python train.py --dataset="capsule endoscopy frames (Kvasir-Capsule)" --task="super_resolution" --loss="mse" --arch="edsr" --norm="none" --depths=[12] --stem="single" --residual_scale=0.3 --lr=0.0034 --beta2=0.999 --eps=1e-08 --epochs=25.0 --final_lr_fraction=0 --warmup_steps=2200 --weight_decay=0.04
Rows from block 9 of a small image super-resolution model, named by matrix and row number. Rows with one number belong to one channel. Each number is 128 + 24 x the weight over its row's rms, rounded and kept within 0 to 255. All counts start at 0. Numbers have three digits each.
After each channel's rows are labels from the 100 images, of 14976, where the channel reaches its highest value: "place" is the part of the image that holds the peak. Only what is clearly more common there than usual is listed. The data: capsule endoscopy frames (Kvasir-Capsule).
# convs0: first 3x3 conv (model.blocks.9.convs.0.weight, 96x96x3x3, each kernel summed), inputs 0-95
# convs1: second 3x3 conv (model.blocks.9.convs.1.weight, 96x96x3x3, transposed, each kernel summed), outputs 0-95

convs0.52:103119115139178128135117119146162139142131099147139082146133097170098136130104115118171131097125101127144142189130120142086114155101142134084074110119141136092129117121116142120125141121176116105079108111125121129131122094057117116168122139164100101122168137130156096119113108133156121120
convs1.52:186099084124120112113120144176160129133123109136127133115126075108150116149167125120140120126151073176115131114072140169085110080128140123152096128129130123097143146113109093125113090141152118090138143093118129131109116090168116101113135136158126089111137120158179134114129119115122122118
place: bottom right; top right

convs0.45:134126100120141138092130072097122098138093097105126144119135126122157121074116140121145112137115134094131138108134109168158107117100174140124122154112099129152118113130123096112143169093121123184114118105131180115120118214144105142120121104103121161087091134128140102110117107153136098139
convs1.45:088127120133118087102103145107113130112136122122115042111113162134095114069122104112170131113110125114107083129092137154127108141097097121117079099117135112088127097114107110138092117107106095171174120107099092114109133134103136111124107127110111101123110117111092113125114110115113107135
place: bottom right

convs0.12:172142127109153124114121159139088123157160094116137153158099161150150138093124139134139125166134118091162112097107143131131136088124123147137136148107137138107116147143145159107152138109122122111142101118148170078157097119125124159141106154081126181191117139121160080107135104134130103177
convs1.12:104144101132133095114099105137110100115095079121134109150140107103096119098121099116158116123125091113095105121077151138120085135120179126116079098113129110124149136108111140139099122126130084136129134086110099140131152121141107096106092159108100092067125109130127116088110131107124088169
place: bottom right

convs0.77:142135120125147131133143105131107164165139082135120103127158135125107122133126137122143143171143157135144100127125136119075147069124109127109109141125120149089116168136133098115125070135096101095083142133139162107127109063107136102168110161129137116157161130127162085119103156134135162171
convs1.77:136136126143127111142127153186130116114114112126142190176111152145100151164118118136168118141123148120127149113105143151097137126158211149125110147130100122122135137126120124119136105109118146104144135105121100115140143084164111116111138153122123119097132123165214130112134112109134107189
place: top left

convs0.65:119136103130146117121133093150107176166106108156133126143140118113104137132145111134145138167137116142150115124091117137094095095124116140107114112136141139067133163135130116115130101132128104092083133151126146091105131042094128147154121155116111114121160150143169064116105132142131139180
convs1.65:141149122129134121112142134181137117147114129123126156182133139120112136184109118141161131135128174115148159118105128145098131110125217144145112141147100120114120180136132094116133143131150128085139120121114110140117112064148126144121118171135131114116155139165187136125130119144124117192
place: top left

convs0.35:094114136130158142138112133128105157168113114151119111124141102148115121170123114114113126144123095112161125144102138107081097135124130143103070098117156162100123151123137123113127075149147102083058125134122125107121126061101121157156131127148111105117169103134145112103105141172143131090
convs1.35:152131127140118133127121144176126135133116136158131139144131092136096150183157149126090122141142082144167162109098134114112152113126175134130089114129133127145122160116116102127130096134135153088165122126143119130110112029151116104116140132142134112158157132166194132131131144115137158099
place: top left; top centre

convs0.27:099140069143132128092113105123104132167085130098127181133129136151158118136116144117150130147095133106108153153114154130100130118149138136130084175110059131171155126111121128131145125096096136089147132152150114099113128133118111103124123152079139161069088141140137117145110113104154113143
convs1.27:141145130135109112127094157200098147141160126116123083147130142142145133119138110117191128122143163106121137118109104150113159130126126126122200100124129119177112103111135139131112100083084109143112139168114121115103131133092138120124135149112129123176080115126110106119137157071117127162
place: middle left

convs0.72:113109127126157125146119135099127133097149069112127082126127090165106158106125138123110150090126127155138098105147111132113156156068087109088131119115113126087116062140133114137120069125117132096098133134090115125119125142121125112161102124145098124134138104112135060149113139095114140148
convs1.72:162125111125118108102112137126137133039141114138141163126123115099097143146118128132139123141114141133150143130081116159097126096151071129141154116131092141141157115120115098134125059117118106155136102106126118119098105154143115107107112142118109118100131122193184130109138114087137113164
place: top left

convs0.38:104122108128138100108111141130119129121094115143117132099140092095099135117128125120112111147135116162125085110072158119108104120112125131147051115117171132145120107129112071136121137156119126129107150092145104099106155081067110164124098123087099110085139126108107104117112128094145140153
convs1.38:146120124149104137144158107148139135137152138152119128103129149158161168190104144136085124106148168096156161115134099136082133122109065139132159103147110121139125109149150087114127182135133157121124108143124144133110106100176140094126117135086139145151104143157177131119129146145124157170
place: bottom left

convs0.30:112127091136126146103110112098079129112103136110113148094123126155147155140125106129110125140105156131086138151095157111118141137118099138099135129115110139120130137118133078115119050118090144131086135151085079123130147136083115164111128149079098180112151120154140146096127101085135121119
convs1.30:146139097106105091144104107166076146131171162133112136152136137094162143182117130127144138127138179100142140131127094122126109151128099133151108086138119137142132154119142068139116068110083121140110132143135148119104114111114145087140118153097121156071108139114157111143119129086123130105
place: bottom left

convs0.44:190127157130129135139137190157137147140181107124120114143144118154163103123140101155149138155163148142146087117137136136148151124169124128118061156137175121177108131147147146116142120127147124116124126128120162128135137069108140153141117117104138134188128130127140104141153155100109145086
convs1.44:128114096105162116129153091127166117136147096133104130117121069099108136126106122126121118120107099113112137136096110143107078111151167115165104134125100101094149142148110131112124168159195113097103120094122123146172103109144121109112128121110104077075141146154154146101109099131109121105
place: middle right; bottom right

convs0.94:090119109119123125112127152102095129107136148157122100112127096113093141162129161102079120130148077151113104110102109078117114102122081150135093095106122131136121105106136108131123075181131100091099148111122103120096130079128118113133133139136119131094145143127059145114102161134129139113
convs1.94:161120127137122156121141157138109148128080119124123222133146091152152126184156137133084138155136053145127164127145110101146135102166102133144159146136118137181127118135138089128127121129131123089107113144119141130105128091149121112127144124146136153151134134142164121122143138121127166086
place: bottom right

convs0.39:102120104113157143116130154123130121137123129094107157142161124164180119155096092129150125118117143095113141175104113155094076117116150110099122116125132115137117146135148078105130106133146068125101125164107109118094114124061112124139131111129115134112100123156179143117133129122133100060
convs1.39:158121121145129103127108136154110134170145149144128093149111126088094172136141160125166121137131128134176152125121113157120158138118080127133113125128156158140116159112117112120125120087124137099187144126135122126053130092091120155119133108099131095153120123115188133111123142119138151061
place: top left

convs0.41:099121142133144135146109132134101148139070113146123126137140109150113100175137109118130122141115102114144132143094124101086126140126131130104064104120148148104134150123129096114124064140118090059085130145114105110121127058101121114138133127139111112133162106133153110108116134127138130056
convs1.41:147133121137120135126126146174121138152121141135127134145131095115103153196150148131135124147157102147172171114115131108105146094123150126134109115136133133150118168117123096123132094124132156049165119138143131129121116053153120127125140133136138111161154135161199134135131153118141159078
place: top left

convs0.54:171132157116148163130119137153136128133129112133113145106139121157100123119131147123146119138110104127133117105100114096168117162137196122145101156108178115075119117123137109119119187132152114160136153097129154135141115118111114093120131137218113086185159128132123122110107110114123114141
convs1.54:123135094137109088100110109110125116163130103133126031096096099095088106099142113118151117110130075173119135131099136132122125130122094125132091122112129119078153122116110090125127165143154115125096125124118109106135132112119117115113119138157137115047118114127121125132124106108120084134
place: bottom right

convs0.23:151107149120148144167149151126131136136111076113122134130148078152166119114120143136142131117158142116132073107148148143106125160118140117084087114133096132148111130132148043095121095101134124128094157150060156126126127129117137101122125107115080125136140119151160121129154136132088122089
convs1.23:093108092123142107108127091148149110094133092150119072129106115093096144101114098130156117115117110099139123116080108164100114069143112153118069126141101116094164121139118101132107112135143114147122095082136100122117106111110107151088123115116113083073131122115152125114112108130114138108
place: top left

convs0.47:121134120120129142123125149082068098124149116112111116098134099136147132150127145117105121151121124128147134091048146081152140099106139125136160067117150135103134132131140136124138130122114086115086115118116118116138117120118110135118127137080115216121152114130099133109115126059113118135
convs1.47:138141121134088088108116104122067140165141101120119100134113097118145126122101091124105128112149101098133105126136107095139106169088108123103115061118118130097107148124115135133104198100118124119134120117107117109135150099151144142123094139083133192122118125104137119121122103072115102134
place: bottom left

convs0.33:107125098140117132114107133111120149148118101116118172142139111144103121157118108132165120133120116154112118119075151107107105122126130134084045095115113127113138110127139131101125097130114099077113126108088093091136144046098111159119124145089111108129154130162155104117114122100146121108
convs1.33:151139099113110114124119107167135119214174128143103117158129119105152132168135122125215128125140140108138147132102098151107125096132170135162123094138116126105138151119120107121111136125155117067111110121136143135151111076151134099117120126128114096110128134134185123132124134088109141130
place: bottom right

convs0.10:113113121123133155154107178130119115145136093164119114099138082164083134137128130126103125120131128138168121114125111117175115147093136139091135059123184150114117124146119188144140111135106128113140103135112163145092109093169134099134132144148123156124196108116089112141122132106123145117
convs1.10:178124087120118093089116083092117136104116079121124117098110102083152107129129116112100112126128095156057106118086127159139127108141138118156156104114095101065170114121110113122124146137133111123085138090119104107131143106130114152102094154135117154120138119101134123109117098115118120122
place: bottom left

convs0.93:118120111141136150103130139109104153179167096133104112135157112160100151164126109122118126171133128149170132125093151115150126117124126144123112100121147153103147118127124135127138099153157113082071125126112103115121136031090124112143126136131115126125199131151144102115106121121143141170
convs1.93:159121109107141121122136149152111124197158085129126153139121122110149114171137119127150124134131130104108144127133110151138113143145178135151128110133100117117128154131125112124114154149168104060129116117141141125123118032159117116127110139151121147103147137146199136135128122119125109189
place: bottom left

convs0.85:140111173125113113175112159176146158104089107125119093099128096151098116091156134126144124126179112165148081102111117142103121167123099130114078088126166125088124101141119093107119122126113107143099140115122149131137141111113134151126109091126113078089081113116152106126128149134123135105
convs1.85:121124135124124119083144091131162105083116146136104086119127140104089131164106115124128124108085154145155128124093114144091163043124136132109068097129103116077148103138110073126125118131133121123155101132127103123123101131152120139114117124127121094105127121184169129103127106134113137134
place: top right

convs0.34:109136104127136136122117143112075143146100139131102140144152105135116108162114113131131119167124130137119155138042141086148133127168141145122097133129141147117147172136135122121147116152109132099081166147091085121104129032096130116126133151117105164126167129139155124123110128114137137112
convs1.34:154136132134116133130134108149090138202129130126126125139125049147143125164136118128185130141155123112157151127134117081134152154120153131125169110129125130122129168135123112134106171137135152063154134149142142124132129033155126115122119140140138144132134132141185127126128143137126108114
place: bottom left

convs0.50:134127128126129157102135147123113117189145086141140140141142103158097141123124139127144116175126100107164139083108117124163131130113162140137128127112164165067117125137141115122146161130152110125090128095124135106116108093100110099136143146175119119162188127147159114110112101135131112203
convs1.50:144133108129109083107111090136127116171102053127129086141097081092089085103141104120140120121134106133126115128106115131132141137113109129110104094113137120108112122113109096123098164126167088127088125142124116120108133079155119105111110141150133111094141122112135134105115117100122090200
place: bottom left

convs0.14:107116133117097121139119150120126118133136067094099033109129093116102121126111161123108119111148115097149104105159111109087105148125140112131137110123137116105107116133133081107135110114155098131105142092127101136105119151113119093136138117160112110133119127129090136145125138147096125038
convs1.14:151110137132107155114128150112102127108083093138151219119128105150097140104148127132080121142100082150136103120128118103128130134138088141133111140125149145172141094114124113117142083099126128135132125140122140133085130126133125164125140095131130112143134122139079121106138145150153143037
place: top right