Rows from block 5 of a small image super-resolution model, named by matrix and row number. Rows with one number belong to one channel. Each number is 128 + 24 x the weight over its row's rms, rounded and kept within 0 to 255. All counts start at 0.
Before each channel's rows are labels from the 100 images, of 14976, where the channel reaches its highest value: "colour at peak" is the nearest of a few named colours to the mean colour under the peak. Only what is clearly more common there than usual is listed. The data: capsule endoscopy frames (Kvasir-Capsule).
# convs0: first 3x3 conv (model.blocks.5.convs.0.weight, 96x96x3x3, each kernel summed), inputs 0-95
# convs1: second 3x3 conv (model.blocks.5.convs.1.weight, 96x96x3x3, transposed, each kernel summed), outputs 0-95

colour at peak: grey
convs0.35 [105 127 130 125 122 135 126 136 117  68  90 128 120 150  94 131 128 120 133 137 115 118 145 158 158 116 130 134 132 130 154 156 122 120 135 127  86  80 140 108  90 121 115 115 158 140 111 136 110 129 134 142 100 124 147 107 156 108 112 112 106 131 126 123 138 181 132 146 105 145  97 128 133   9 157 139 152 143 152 130 107 122 134 179 159 147 130 154  88 130 117 151 110 152 157 115]
convs1.35 [134 134 114 112 126 123 131 122 101 115 110 130 100  29  82 143 158 149 135 114  99 155 116 106 165  99 118 109 125 112 139  96 169 128 105 121 154 114 151 117 138 106 109 136 105 131 127 148  96 133 101 126 150 154 105 158 123 110 137 130  79 124 101 117 109  81 161 126 113 127 126 132 123  47 120 158 104 103 126 136 135 135 119 123 173 129 139 105 131 108 116  89 137 124 114  98]

colour at peak: white; pink
convs0.87 [120 105 121 122 153  95 116 129 116 176 141 113 142  83 135  96 133 115 162 128 119  91 143 160 118 130 163  99 135 128  87 126  93 125  91 118 123 169 113 167 124 100  94 115 133 130 151 126 146 114 142 108 158 145  80 132  94 160 135 116 126 142 177 127 143  59 117  94 153 130 145 108 114 148 100  95 114 122 115 138 123 161 167 128  88 132 126  83 165 130 117 122 162 125 113 105]
convs1.87 [127  99 109 134 131 145 119 129 134 156 139 103  83 122 125 108  88 136 147 125 170 153 160 125 118 134  92 124 110 121 131 101 130 116 103 138 107  96 143 184 117 134 189 120 176 135  86 174 105 116  93 103 146 102 153 123 117 129  95 124 117  90 155 112  94 131 101 129 118 118 111 154 119 193 128 124 107  99 118 104 131  88 139  98 112 115 102  73 127 126 127  92 124 107 118 134]

colour at peak: grey; pink
convs0.66 [141 115 144 117  92 127 137 143 140 116  91 159 142 119 160 108 130  52 133 140 130  75 161 124 125  72 139 118 123 126  90 147 136  92 117 126 109 152 142  84 110  70  95 119 145 110  76 172 102 125 111 106 134 138 114 130 122 151  97  86 131 147 126 137 120 119 150 138 116 155 133 148 133 154 105 122 141 138 131 131 102 106 127 143 103 121 131  85  80 132 136 169 137  87 113 133]
convs1.66 [ 85 107 118 120 121 106 119 101 100 130 114 106 102  55 123 113 128 137  94  96  88 144  95  98  91 126 119 117 109 110 122 116  93 123 122 109 108  76 113  78  98 144 138 121 145 100 130  85 102 121  94 107 114 129 154  99 113 116 117 135  64  97  92 104 111 120  97 106 135 123 120 120 119 128 116 113 145 101 123  88 120 126 115 107 125  99 106 102  94 114 124  91  96 108 129 113]

colour at peak: white
convs0.63 [154 108 111 106 126 157 113 176 160  97 117  87 101  95  74 125 134 135 136 124  79 141 154 131 131 114 150 107 147 129 108 114 136 107 117  89  86 141 126  92  84 100 100  89 116 142 112 110 114 146 160 142 112 112 151 108 117 117 143 125  77 105 134 131 136 127 109 129 107 143 145  96 121 105 156 120 149 136 109  92  82 178 146 117  83 131 120 126  75 119 139 134 129 134 116  90]
convs1.63 [124 105  97 138 142 109 107 114 102 166  88  77  63 127 106  93 110 101 154 121 119 112  99 145 120 116 120 136 109 115 134 104 104 118  83  88 103 111 134 170 173 118 152 107 144 137  90 139 104 125  93 114 137 125 101 142 127 178 120 142  85 104 138  91  95  97 109 104 103 146 122 152 128 149 130 137 104 113 111 125 117 111  96 117 154 122  95 122 123 121 107  72 140 111 130 121]

colour at peak: white; pink
convs0.76 [162 135 107 122 110 117  99 151 152 100 106 169 103 132 109 152 160  46 129 130 129 146 154 128 150  96 142 103 148 125 138 128 143 120 112 134 111 146 131  82 121  96  99  58 105 126  98 126 104 134 120 139 110 102 168 128  96  94 118 115 111 116  92 149 128 152 120 140 126 143 138 102 142 141 150 126 155 144 151 138 106 156 167 137  84 128 130 155  61 125 143 149 118 117 123 111]
convs1.76 [ 94 106  96  98 115 139 108 132  99 126 120  89  58 110 138 141 125 112 147 121 107  98 106  82 122 137 121 141 129 118 129 139 103 126 113 103 117 103 152  92 100 140 146 122 151 146 123  82  79 132 128  87 149 121  83 117 136 177 122 127  90 132 103 114 106  81 125  95 126 123 132 134  94 115  84 127 102  96 131 118 139  92  86 110 143 136 102  96 147  98 108  91 116 111 137 132]

colour at peak: orange
convs0.58 [123  98 137 131  80 100 130 149 165 114 134 122 103 155 135 105 110 122 116 128 133  95 148  99 112 134 157 117  87 121  70 158 144 114  78 130 127 173 123 148 122 130 111 111  65 128 157 149 134 129  99  98 124 137 110 141 114 110 144 126 132 135 102 151 113  93 137 124 141 137 145 143 126 194  87 130 152 125 114 114 141 143 124 108  50 129  79 117 156 126 140 127 135 104 113 155]
convs1.58 [121  94 129 108 103 133 116 110  92 151 130  88  89 111 137 161 142 152 101 100  92 154 148 138 107 136 107 114 102 104  96 110  87 148 108 108 121 109 119 114  97 152 118  95 173 105  98 151  96 114 117 134 118 124 116  92 104 133 103 104 126  72 113  84 144 137  98 111 137 128 122 145 122 209 137  97  98 141 105 110 144 123 137 166 133  98 141 143  94 107 126 110 139 112 110 118]

colour at peak: grey
convs0.78 [107 100 126 151 110 133 119 117 158 114  98 149 159 158 102  83 118 123 115 151 142 131  97 111 157 123 130 130 118 118 116 171 140 121 144 173 106  89 140 158 122 123  73 161  97 128 135 149 115 134 120  88 166 118 109 127 143 101 113 145 117  99 124 123  76 113 151 120 109 131 102 121 111  72  91 130 109 104 136 136 162  65 112 163 184 144 137 146 153 125 135 147 107 128 144 156]
convs1.78 [155 137 100 114 138 102 118 111  97 158 103 117  97  48  77  84 148 150 127  93  96 128 140 129  81 120 108 106 104 110 107 108 113 141 114 135 131  96 124 136 102 104 120 135  73 101 131 140  99 119 116 136 102 132 142 120 113 106 125 115  83 100 119  94 141  82  92 135 120  92 103  97 137  90 134 116 106 133 126 111 104 153 153 131  91 116 120  98 107 106 100 132 117 112 139 121]

colour at peak: white; pink
convs0.42 [182  81 115 140 127 150 115 113 173 126 153 140  97 101 154 127 121 117 144 137 121 158 109 149  79  79 123 131 128 132 108 157 112 101 105  90 107 118 156 104 130  62 125 139 121 119  58 109 117 131 162 105 161 123 109 124 122 103 102 123 117 115 124 121 154 111 127 133 120 111 166  79 127 129 105 126 149 138 146 142 117 156 103 115 172 122 152  86  84 145 126 133 126 105 139 117]
convs1.42 [150  79  99 101 131 108 111 132  87 135 109 120  69  89 125 135 107  82 111 114 120  90 111 106  88 125 123 137 122 122 140 113  96 136 114 112 110 117 105 136 114 135 120  99 109 126 121  81 103 131  89 106 119 115 163 106 113 154 105 119  74 118 106 122  77 123 116 109 116 126 115 113 111 140  92 124 111 122 108 110  90  99 113 142  72 114  91  63 125 109 117 112 119 110 116 139]

colour at peak: grey
convs0.72 [176  94  99 115 132 115  94 115 148  49 109 119 130 101  80 107 121 179 105 115 124 163 146 134 168 132 136 133 139 123 163 111 164 126 110 127 142 138 156 130 122 109  98 123 122 108 136 120 103 129  82 103  86 120  69 105 153 100 135 127 131 137 187 134 114 141 117 144 124 111 112 119 132 123 157 130 109 109 128 145 137 115 180 122 170 121 117  85 151 111 115 140 143 121 141 120]
convs1.72 [ 92 104  89 131 116 119 130  98 138 140 109 125  89 163 127 130 128 155 128 114  92  76 147 110 145 166 114 109 150 131  94 118 110 115 112  97  91  91  89 119 131 206 167 152 120 116 140 114 100 103 142 121 197 141 120 118 124 134 111 136 129 126 118 108 151  86 167 103 136 155 109 108 129  82 121 112 105 119 148 123 121 146 176 142 125 159 131 158 111 119 120 119 147 137 123 138]

colour at peak: white; pink
convs0.92 [116 121 134 137 125 156 138 122 158 101  98 159 156 115 126 143 129 100 139 136 141 146 158 105 170 106 119 127 101 118 174 140 121 104 137 121 135  84 135  75 130  98 125  91 139 148  91 107  76 126 108 150 109 128 119 145 130 125 109  98 143 128 135 139 103 157  97 137 117 167 108 123 127  65 153 132 110 140 138 131 124  95 152 152 204 149 169 160  90 142 129 150 105 134 161 134]
convs1.92 [ 93 162 112 137 105  91 137 121  92 101 106 132 139  62 141 139 120 114 152 120  98 109 102  73 141 122 113 114 125 112 121 124 119 126 137 109 107 102 142  85 101 135 133 127 145 145 138  72 103 143 127  93 142 131 131 107 119 102 124 143  88 128 105 118 108  94 137 122 103  76 140 143 121  45  91 148 109 108 110 110 119 147  91 109 121 126 112  91 143 112 120 106 157 104 108 129]

colour at peak: grey
convs0.86 [118 110 131  97 117 115  89 148 119 141 142 103 137 115 160 133 114 123 160 106 104  89 102 149 117 125 145 116 138 123  73 145 115 119 134 139 118 140 119 149 135 107 104 114  70 130 148 122 151 120 112 116 181 116 135 120 119 156 126 131 138 144 154 120 153 124 144 114 144 126 132 178 121 163  83 117 157 121  81 138 142 103 101  91  50 134  77 127 180 117 123 133 161 114  86 121]
convs1.86 [168 127 124 126  94 124 105 134 131 111 141 100 152 111 100 125 118 153  93 129  94 161 152 101 144 128 106 120 100 116 108 105 117 138 105 136 117 108 139 106 103 131 117 127  93  97  87 157  83 122 110 125  57 112 124 108 100 126 101 118 129 139 130  96 121 102  85 110 117 119 118 116 129 219 131  98  88 128 119 107 116 107 157 134 124  90 107 127 112 110 150 118 176 103 102 136]

colour at peak: white
convs0.4 [131 138 126 117 114 141 136  92 160 169 161 133 106 126 144 111 137 158 146 124 129 140 174 106 145 148 132 103  99 120 116 131 140 103 101 121 105 151 134 142 113 151 124 106  90 113 109  87 138 138 130 162  96 129 101 139 124 152 130 101 138 101 100 147 110  38 120 129 134 149 143  84 122 154 154 133  92 124 128 112  94 158 155 138  72 121 120 162  74 130 132 138 124 131 145  72]
convs1.4 [109 128  93 108 118 131 153 148  69 140 101 101  95 134 157 139  98  48 147 132 126 107 101 112 168 107 120 121  94 125  99  99  98 139 105  88 107  96 134 152 129 123 128 123 141 139 136  90  97 128 147 108 179 129 151 129 112 149 108 148 117 115 135 109 100 148  77 118  95 124 149 124 127 136  96 139 149 116  94 134 147 122  82 160 135 124 125 119 135 130 107  94  99  97  98 113]

colour at peak: grey
convs0.40 [129  94 142 128 119 124 143 109 180 131 110 145 175  91 113 114 105 118 104 121 117 106  88 146 142 108 127 141 147 125 103 173  85 142 139 124 112 133 100 165 132  69  64  99 112 119 125 175 111 131 122 122 112 134  88 143 138 149 117 104 142 119 177 127 147 138 130 153 133 132 135 133 126 125 136 132 137 124 134 123 129 106  57 143 102 127 141  58 137 138 144 163 143  97 116 108]
convs1.40 [125 114 118 122 100 130 112 137  94 122 118  88  98  77  90 121  92 133 111 120 118 115 169  95 119  95 112 124 114 104  94  99 147 102 128 126 103 107 125 111  98  86 128 100 115 131  91  81 101 143 109 103 120  97 141  91  98 101 111 147  99 105 112 110  93  92  84 132 116 117 137 102 119 131 101 120 148 120 120  91 110 108 152 101 115  91  88  85 116 113 121 101 148  92 111 124]

colour at peak: grey
convs0.21 [113 118 131 126 123 128 133 107 118  83  83 138 169  93 143 154 110 118 102 138 148 119 142 115 136 128 112 148 100 114 180 155 100 124 165 136 121  72 133 107 138 106  85 149 121 144  96 115  57 127 122 161 115 133  97 126 156 115 125 113 157 124 127 131 117 127 125 139 123 156 105 116 126  58 165 147 150 120 146 153 146  73 131 123 194 134 147 106 122 138 124 140 103 139 140 130]
convs1.21 [105 125 123 144  97 126 120 125 111  94 104 126 139  57 145 147 121 120 115 116  89 153 139 100 130 120 118 102  96 110 126 110  94 132 136 114 141  95 128  82 110 101 141 127  89 116 138  79  95 137 121 113 139 128 127 109 105  68 121 130  99 115  99 112 131 121 112 122 126  71 140 108 125  44  83 131 107 119 144  90 135 139 130 132 106 132 109  85 126  93 142 141 102 116 143 129]

colour at peak: pink; white
convs0.1 [128  89 121 140 135 143 119 127 108 171 130 123 136 116 123 157 123 108 164 113 103 137 148 176 119 109 172 108 137 121 104 146  70 131 140 107 147 131  89 107 120 118 153 109 127 127 120 122 144 115 166 111 133 123 113  95  92 127 130 135 149 151 176 135 124 118  96 113 131 157 152 124 129 139 120  92 156 115 139 146  94 166 189  84 130 139 111  74 164 110 104 139  72 111  84 119]
convs1.1 [142 124 115 122 135 116 102 138 128 154 115 102  79 129  89 110  87 108 138 115 155 112 150 114  69 113 100 118 105 121 142 109 131 128 105 115 121 105 135 144 113 135 148 107 116 130  91 137 123 132  84  89 122 102 104 120 119 170 110 115 101 101 132 112  89 102 126 126 124  99 117 143 116 158  87 135  97  93 139 105 129  78 135 125  68 118  92  69 112 123 131  98 182 102 136 145]

colour at peak: pink
convs0.95 [132 111 107 118 107 142 104 150  99 128 116 142 131  87 135 120 109 169 134 111 109 173 155 103 144 127 142 130 107 138 151 133 113 104  97 105 109 177 153 110 114 105 148 135 104 122 123  43 121 117 116 117 104 128  94 117 126 148 126 112  95 141 114 136  93 116 112 140 155 123 133  79 116 115 141 130  95 170 115 142 116 176 148 125 100 155 131 108  89 131 133 120 198 118  85  97]
convs1.95 [105 115 115 123  94 110 117 113 104  91 132 109  81 138 122  92 123  66  92 130 109  85  85 122 197 135 115 120 105 123 111 106 133 104 110 124  98  98  98 107 133 163  94 132 111 127  84 123 107 117 126 117 177 121 153 109 107 132 111 133  84 116 114 122 114 145 156 110 104 123 122 125 137 145 126 141 145 117 118 130 170 111 118 104 190 120 111 147 138 143 113  85 102 110 109 156]

colour at peak: grey
convs0.16 [128  95 129 108 113 133 122 137 124  55  84 115 152 116 109 154 100 113 136 116 106 149 156 164 115 102 135 142 117 113  94 169  69 113 132  96 106 152 103  90 130 115 105 107 103 123  95 147  83 122 123 118 112 120 115 142 141 145 122 119 181 133 145 117 144 131 101 125 127 172 114 139 114 120 149 137 115 123 111 142 142  62  73 166 163 137 118  90 127 114 122 125 105 110 128 144]
convs1.16 [ 95 112 116 148 102 104 121 117 115  81 106  93 117  82  83 132 120 126 108 106 101 137 140  77 120 126 122 107 120 108 110 122  79 136 108 112 126  57 141  77 100 105 142  92 112 106 140  77 117 122 107 113 119 120 115  88 110  95 117 137  94 113 118  99 124  99 105 115 140  89 142 107 137 118 112 117 110 136 119  92 126 153 130 139  93 110  95  98 107  90 138 124 141 107 103 120]

colour at peak: grey
convs0.14 [162  93 120 120  97 106 112  86 163  74 107 121 108  91 162 105 110 134  84 117 138 142 107  99 158 127 116 148  77 109 141 179 106 105 126 132 122  95 161 161 151  85 107 144 101 117  97 110  87 122 126 121 100 139 124 131 146 105 102 123 144 120  70 128 118 107 127 122 109 127 136 103 112 139 120 141  99  91 134 132 131  90 112 130 167 124 140 123 143 116 137 102 184 114 146 129]
convs1.14 [ 89 112 110 134  78 126 134 147 116 103 107 108 137 103 145 150  99 125 100 111 129 134 142  72 143 134 113 111 113 118 106 103  95 145 117 108 110  97 104 131 113 129 134 129 120 105 128  71  91 127 118  96 149 118 125  78 103  97 102 134  99 128 116  82 116 127  89  91 132 107 118 131 137 119  89 118 148 142 129 113 142 137 133 125  61 125  91  86 104  87 133 145  69 118 120 142]

colour at peak: white; pink
convs0.61 [162 119 118 137  66 147 104 168 147 126 118  92 102 144  74 120 125 103 150 124 100 125 109 165  40 130 124 119 128 127  98 111 136  82  91 119  95 134 110  91  74 125 112  85 101 118  97 144 120 123 142 113 128 113 101 107 108 101 113 133 109 111 117 128 141 126 128  97  81 136 134 107 128 135  85 113 108 158 109  94 104 137 114 125 135 150 133 109 104 128 134 143 117 116 134 128]
convs1.61 [151  89  83  95 122 112 127 116  92 157 134 115  85  63  89 106 144 145 129 117  98 126 120  95  71 105 124 121 132 123 103 120 106 118  76 105 113 141 130 146 128 126 108 129 126 106 145 151  85 131  93 132 142 126 131 117 126 133 131 116  76  87 121  83 116  96 101 117 121 131 122 108 132 118 171 134 126 125 122 110 126 133  96 127 128 113 125  75 102 126 100  75 133 119  79 117]

colour at peak: grey; pink
convs0.64 [133 124 133 138 122 157 139 126 163 105  93 170 148 143 155 133 126 120 150 133 145 105 157 119 156 114 137 139  83 118 180 160 127  85 144 121 124  77 152  75 131 132 119 150 130 134  91 143  83 133 125 146 106 125 112 147 150 123 108 117 123 126 110 119 119 134 126 157 141 155 130 140 142 114 116 145 159 136 136 150 119  94 140 173 211 156 168 142  88 135 151 162 128 131 174 109]
convs1.64 [105 146  99 131 108  99 130 120  96 124 101 125 139  54 149 155 128 115 122 108  77 157  94  80 139 127 116 108 114 118 134 116 119 146 156  96 120 119 106  88 103 134 138 127 146 113 133  86 101 119 127 110 137 126 167 100 104 115 122 137  89 126 108 105 105 135 104 122 101  96 129 149 113  80  64 131 101 113 123 122 123 156 102 113  93 124 112  73 104 117 109 101 104 113 115 102]

colour at peak: grey
convs0.6 [139  98 123 110 111 167 126  72 149  90 124 128 123 121 153 124 110 140 110 156 150 148 112 135 130 120 104 148  76 125 117 163 137 108 127 142 132 126 163 124  93  87 144 163 167 117  90  92 104 138 122 136 134 135 101 131 150 117 115 137 182 132 149 122 149  93 113 131 120 139 149 113 112 125 129 142 141 122 125 135 127  93 116 132 242 121 134 105  94 121 128 171 113 129 146 135]
convs1.6 [139  72 100 133 141  94 120 103  92 131 107 143  65  74 132 135 134 102 100  87 113  99  99 117  93 122 130 121  93 116 120 103  88 134 124 107 118  71 108 125 117 145 114 114 111  97 153  77 106 117 126 135 131 134 157 113 116 162 125 124 100 111  98 112 135 151 119 119 117 119 101  93 129 104 110 129 136 121 131 118 130 145 117 150  63 117 133 105 118 120 112 103  85 124  77 132]

colour at peak: grey
convs0.56 [147 100 131 113 114 156 142 107 117  47  94 146 147 117 146 144 116 112  94 144 143 143 150 150 133 119 106 133  68 118 135 157 155  97 140 115 113 109 145  93  80 120 145 154 123 119  95 115 117 122  79 132 116 148 120 141 136 100 105 107 193 143 124 130 148 122 123 131 116 154 128 152 127 132 138 131 108 133 129 144 117 112 134 133 199 135 165  97  83 129 119 159 119 110 168 154]
convs1.56 [ 95 115 119 132 121  89 126  98 106 104 107 136 101  96 126 154 154  99  89  75 127 109  99  96 108 129 132 117  81 110  98 108 117 136 152  95 114  94 111  98  89 154 101  96 124 101 127 109 110 116 124 139 132 117 155 127 113 125 148 124  85  83  91 101 126 182 110 109 141 122  99 123 124  82  89 134 149 102 131 108 137 143  93 131  88 110 119 132 124 120 131  95 118 118  83 105]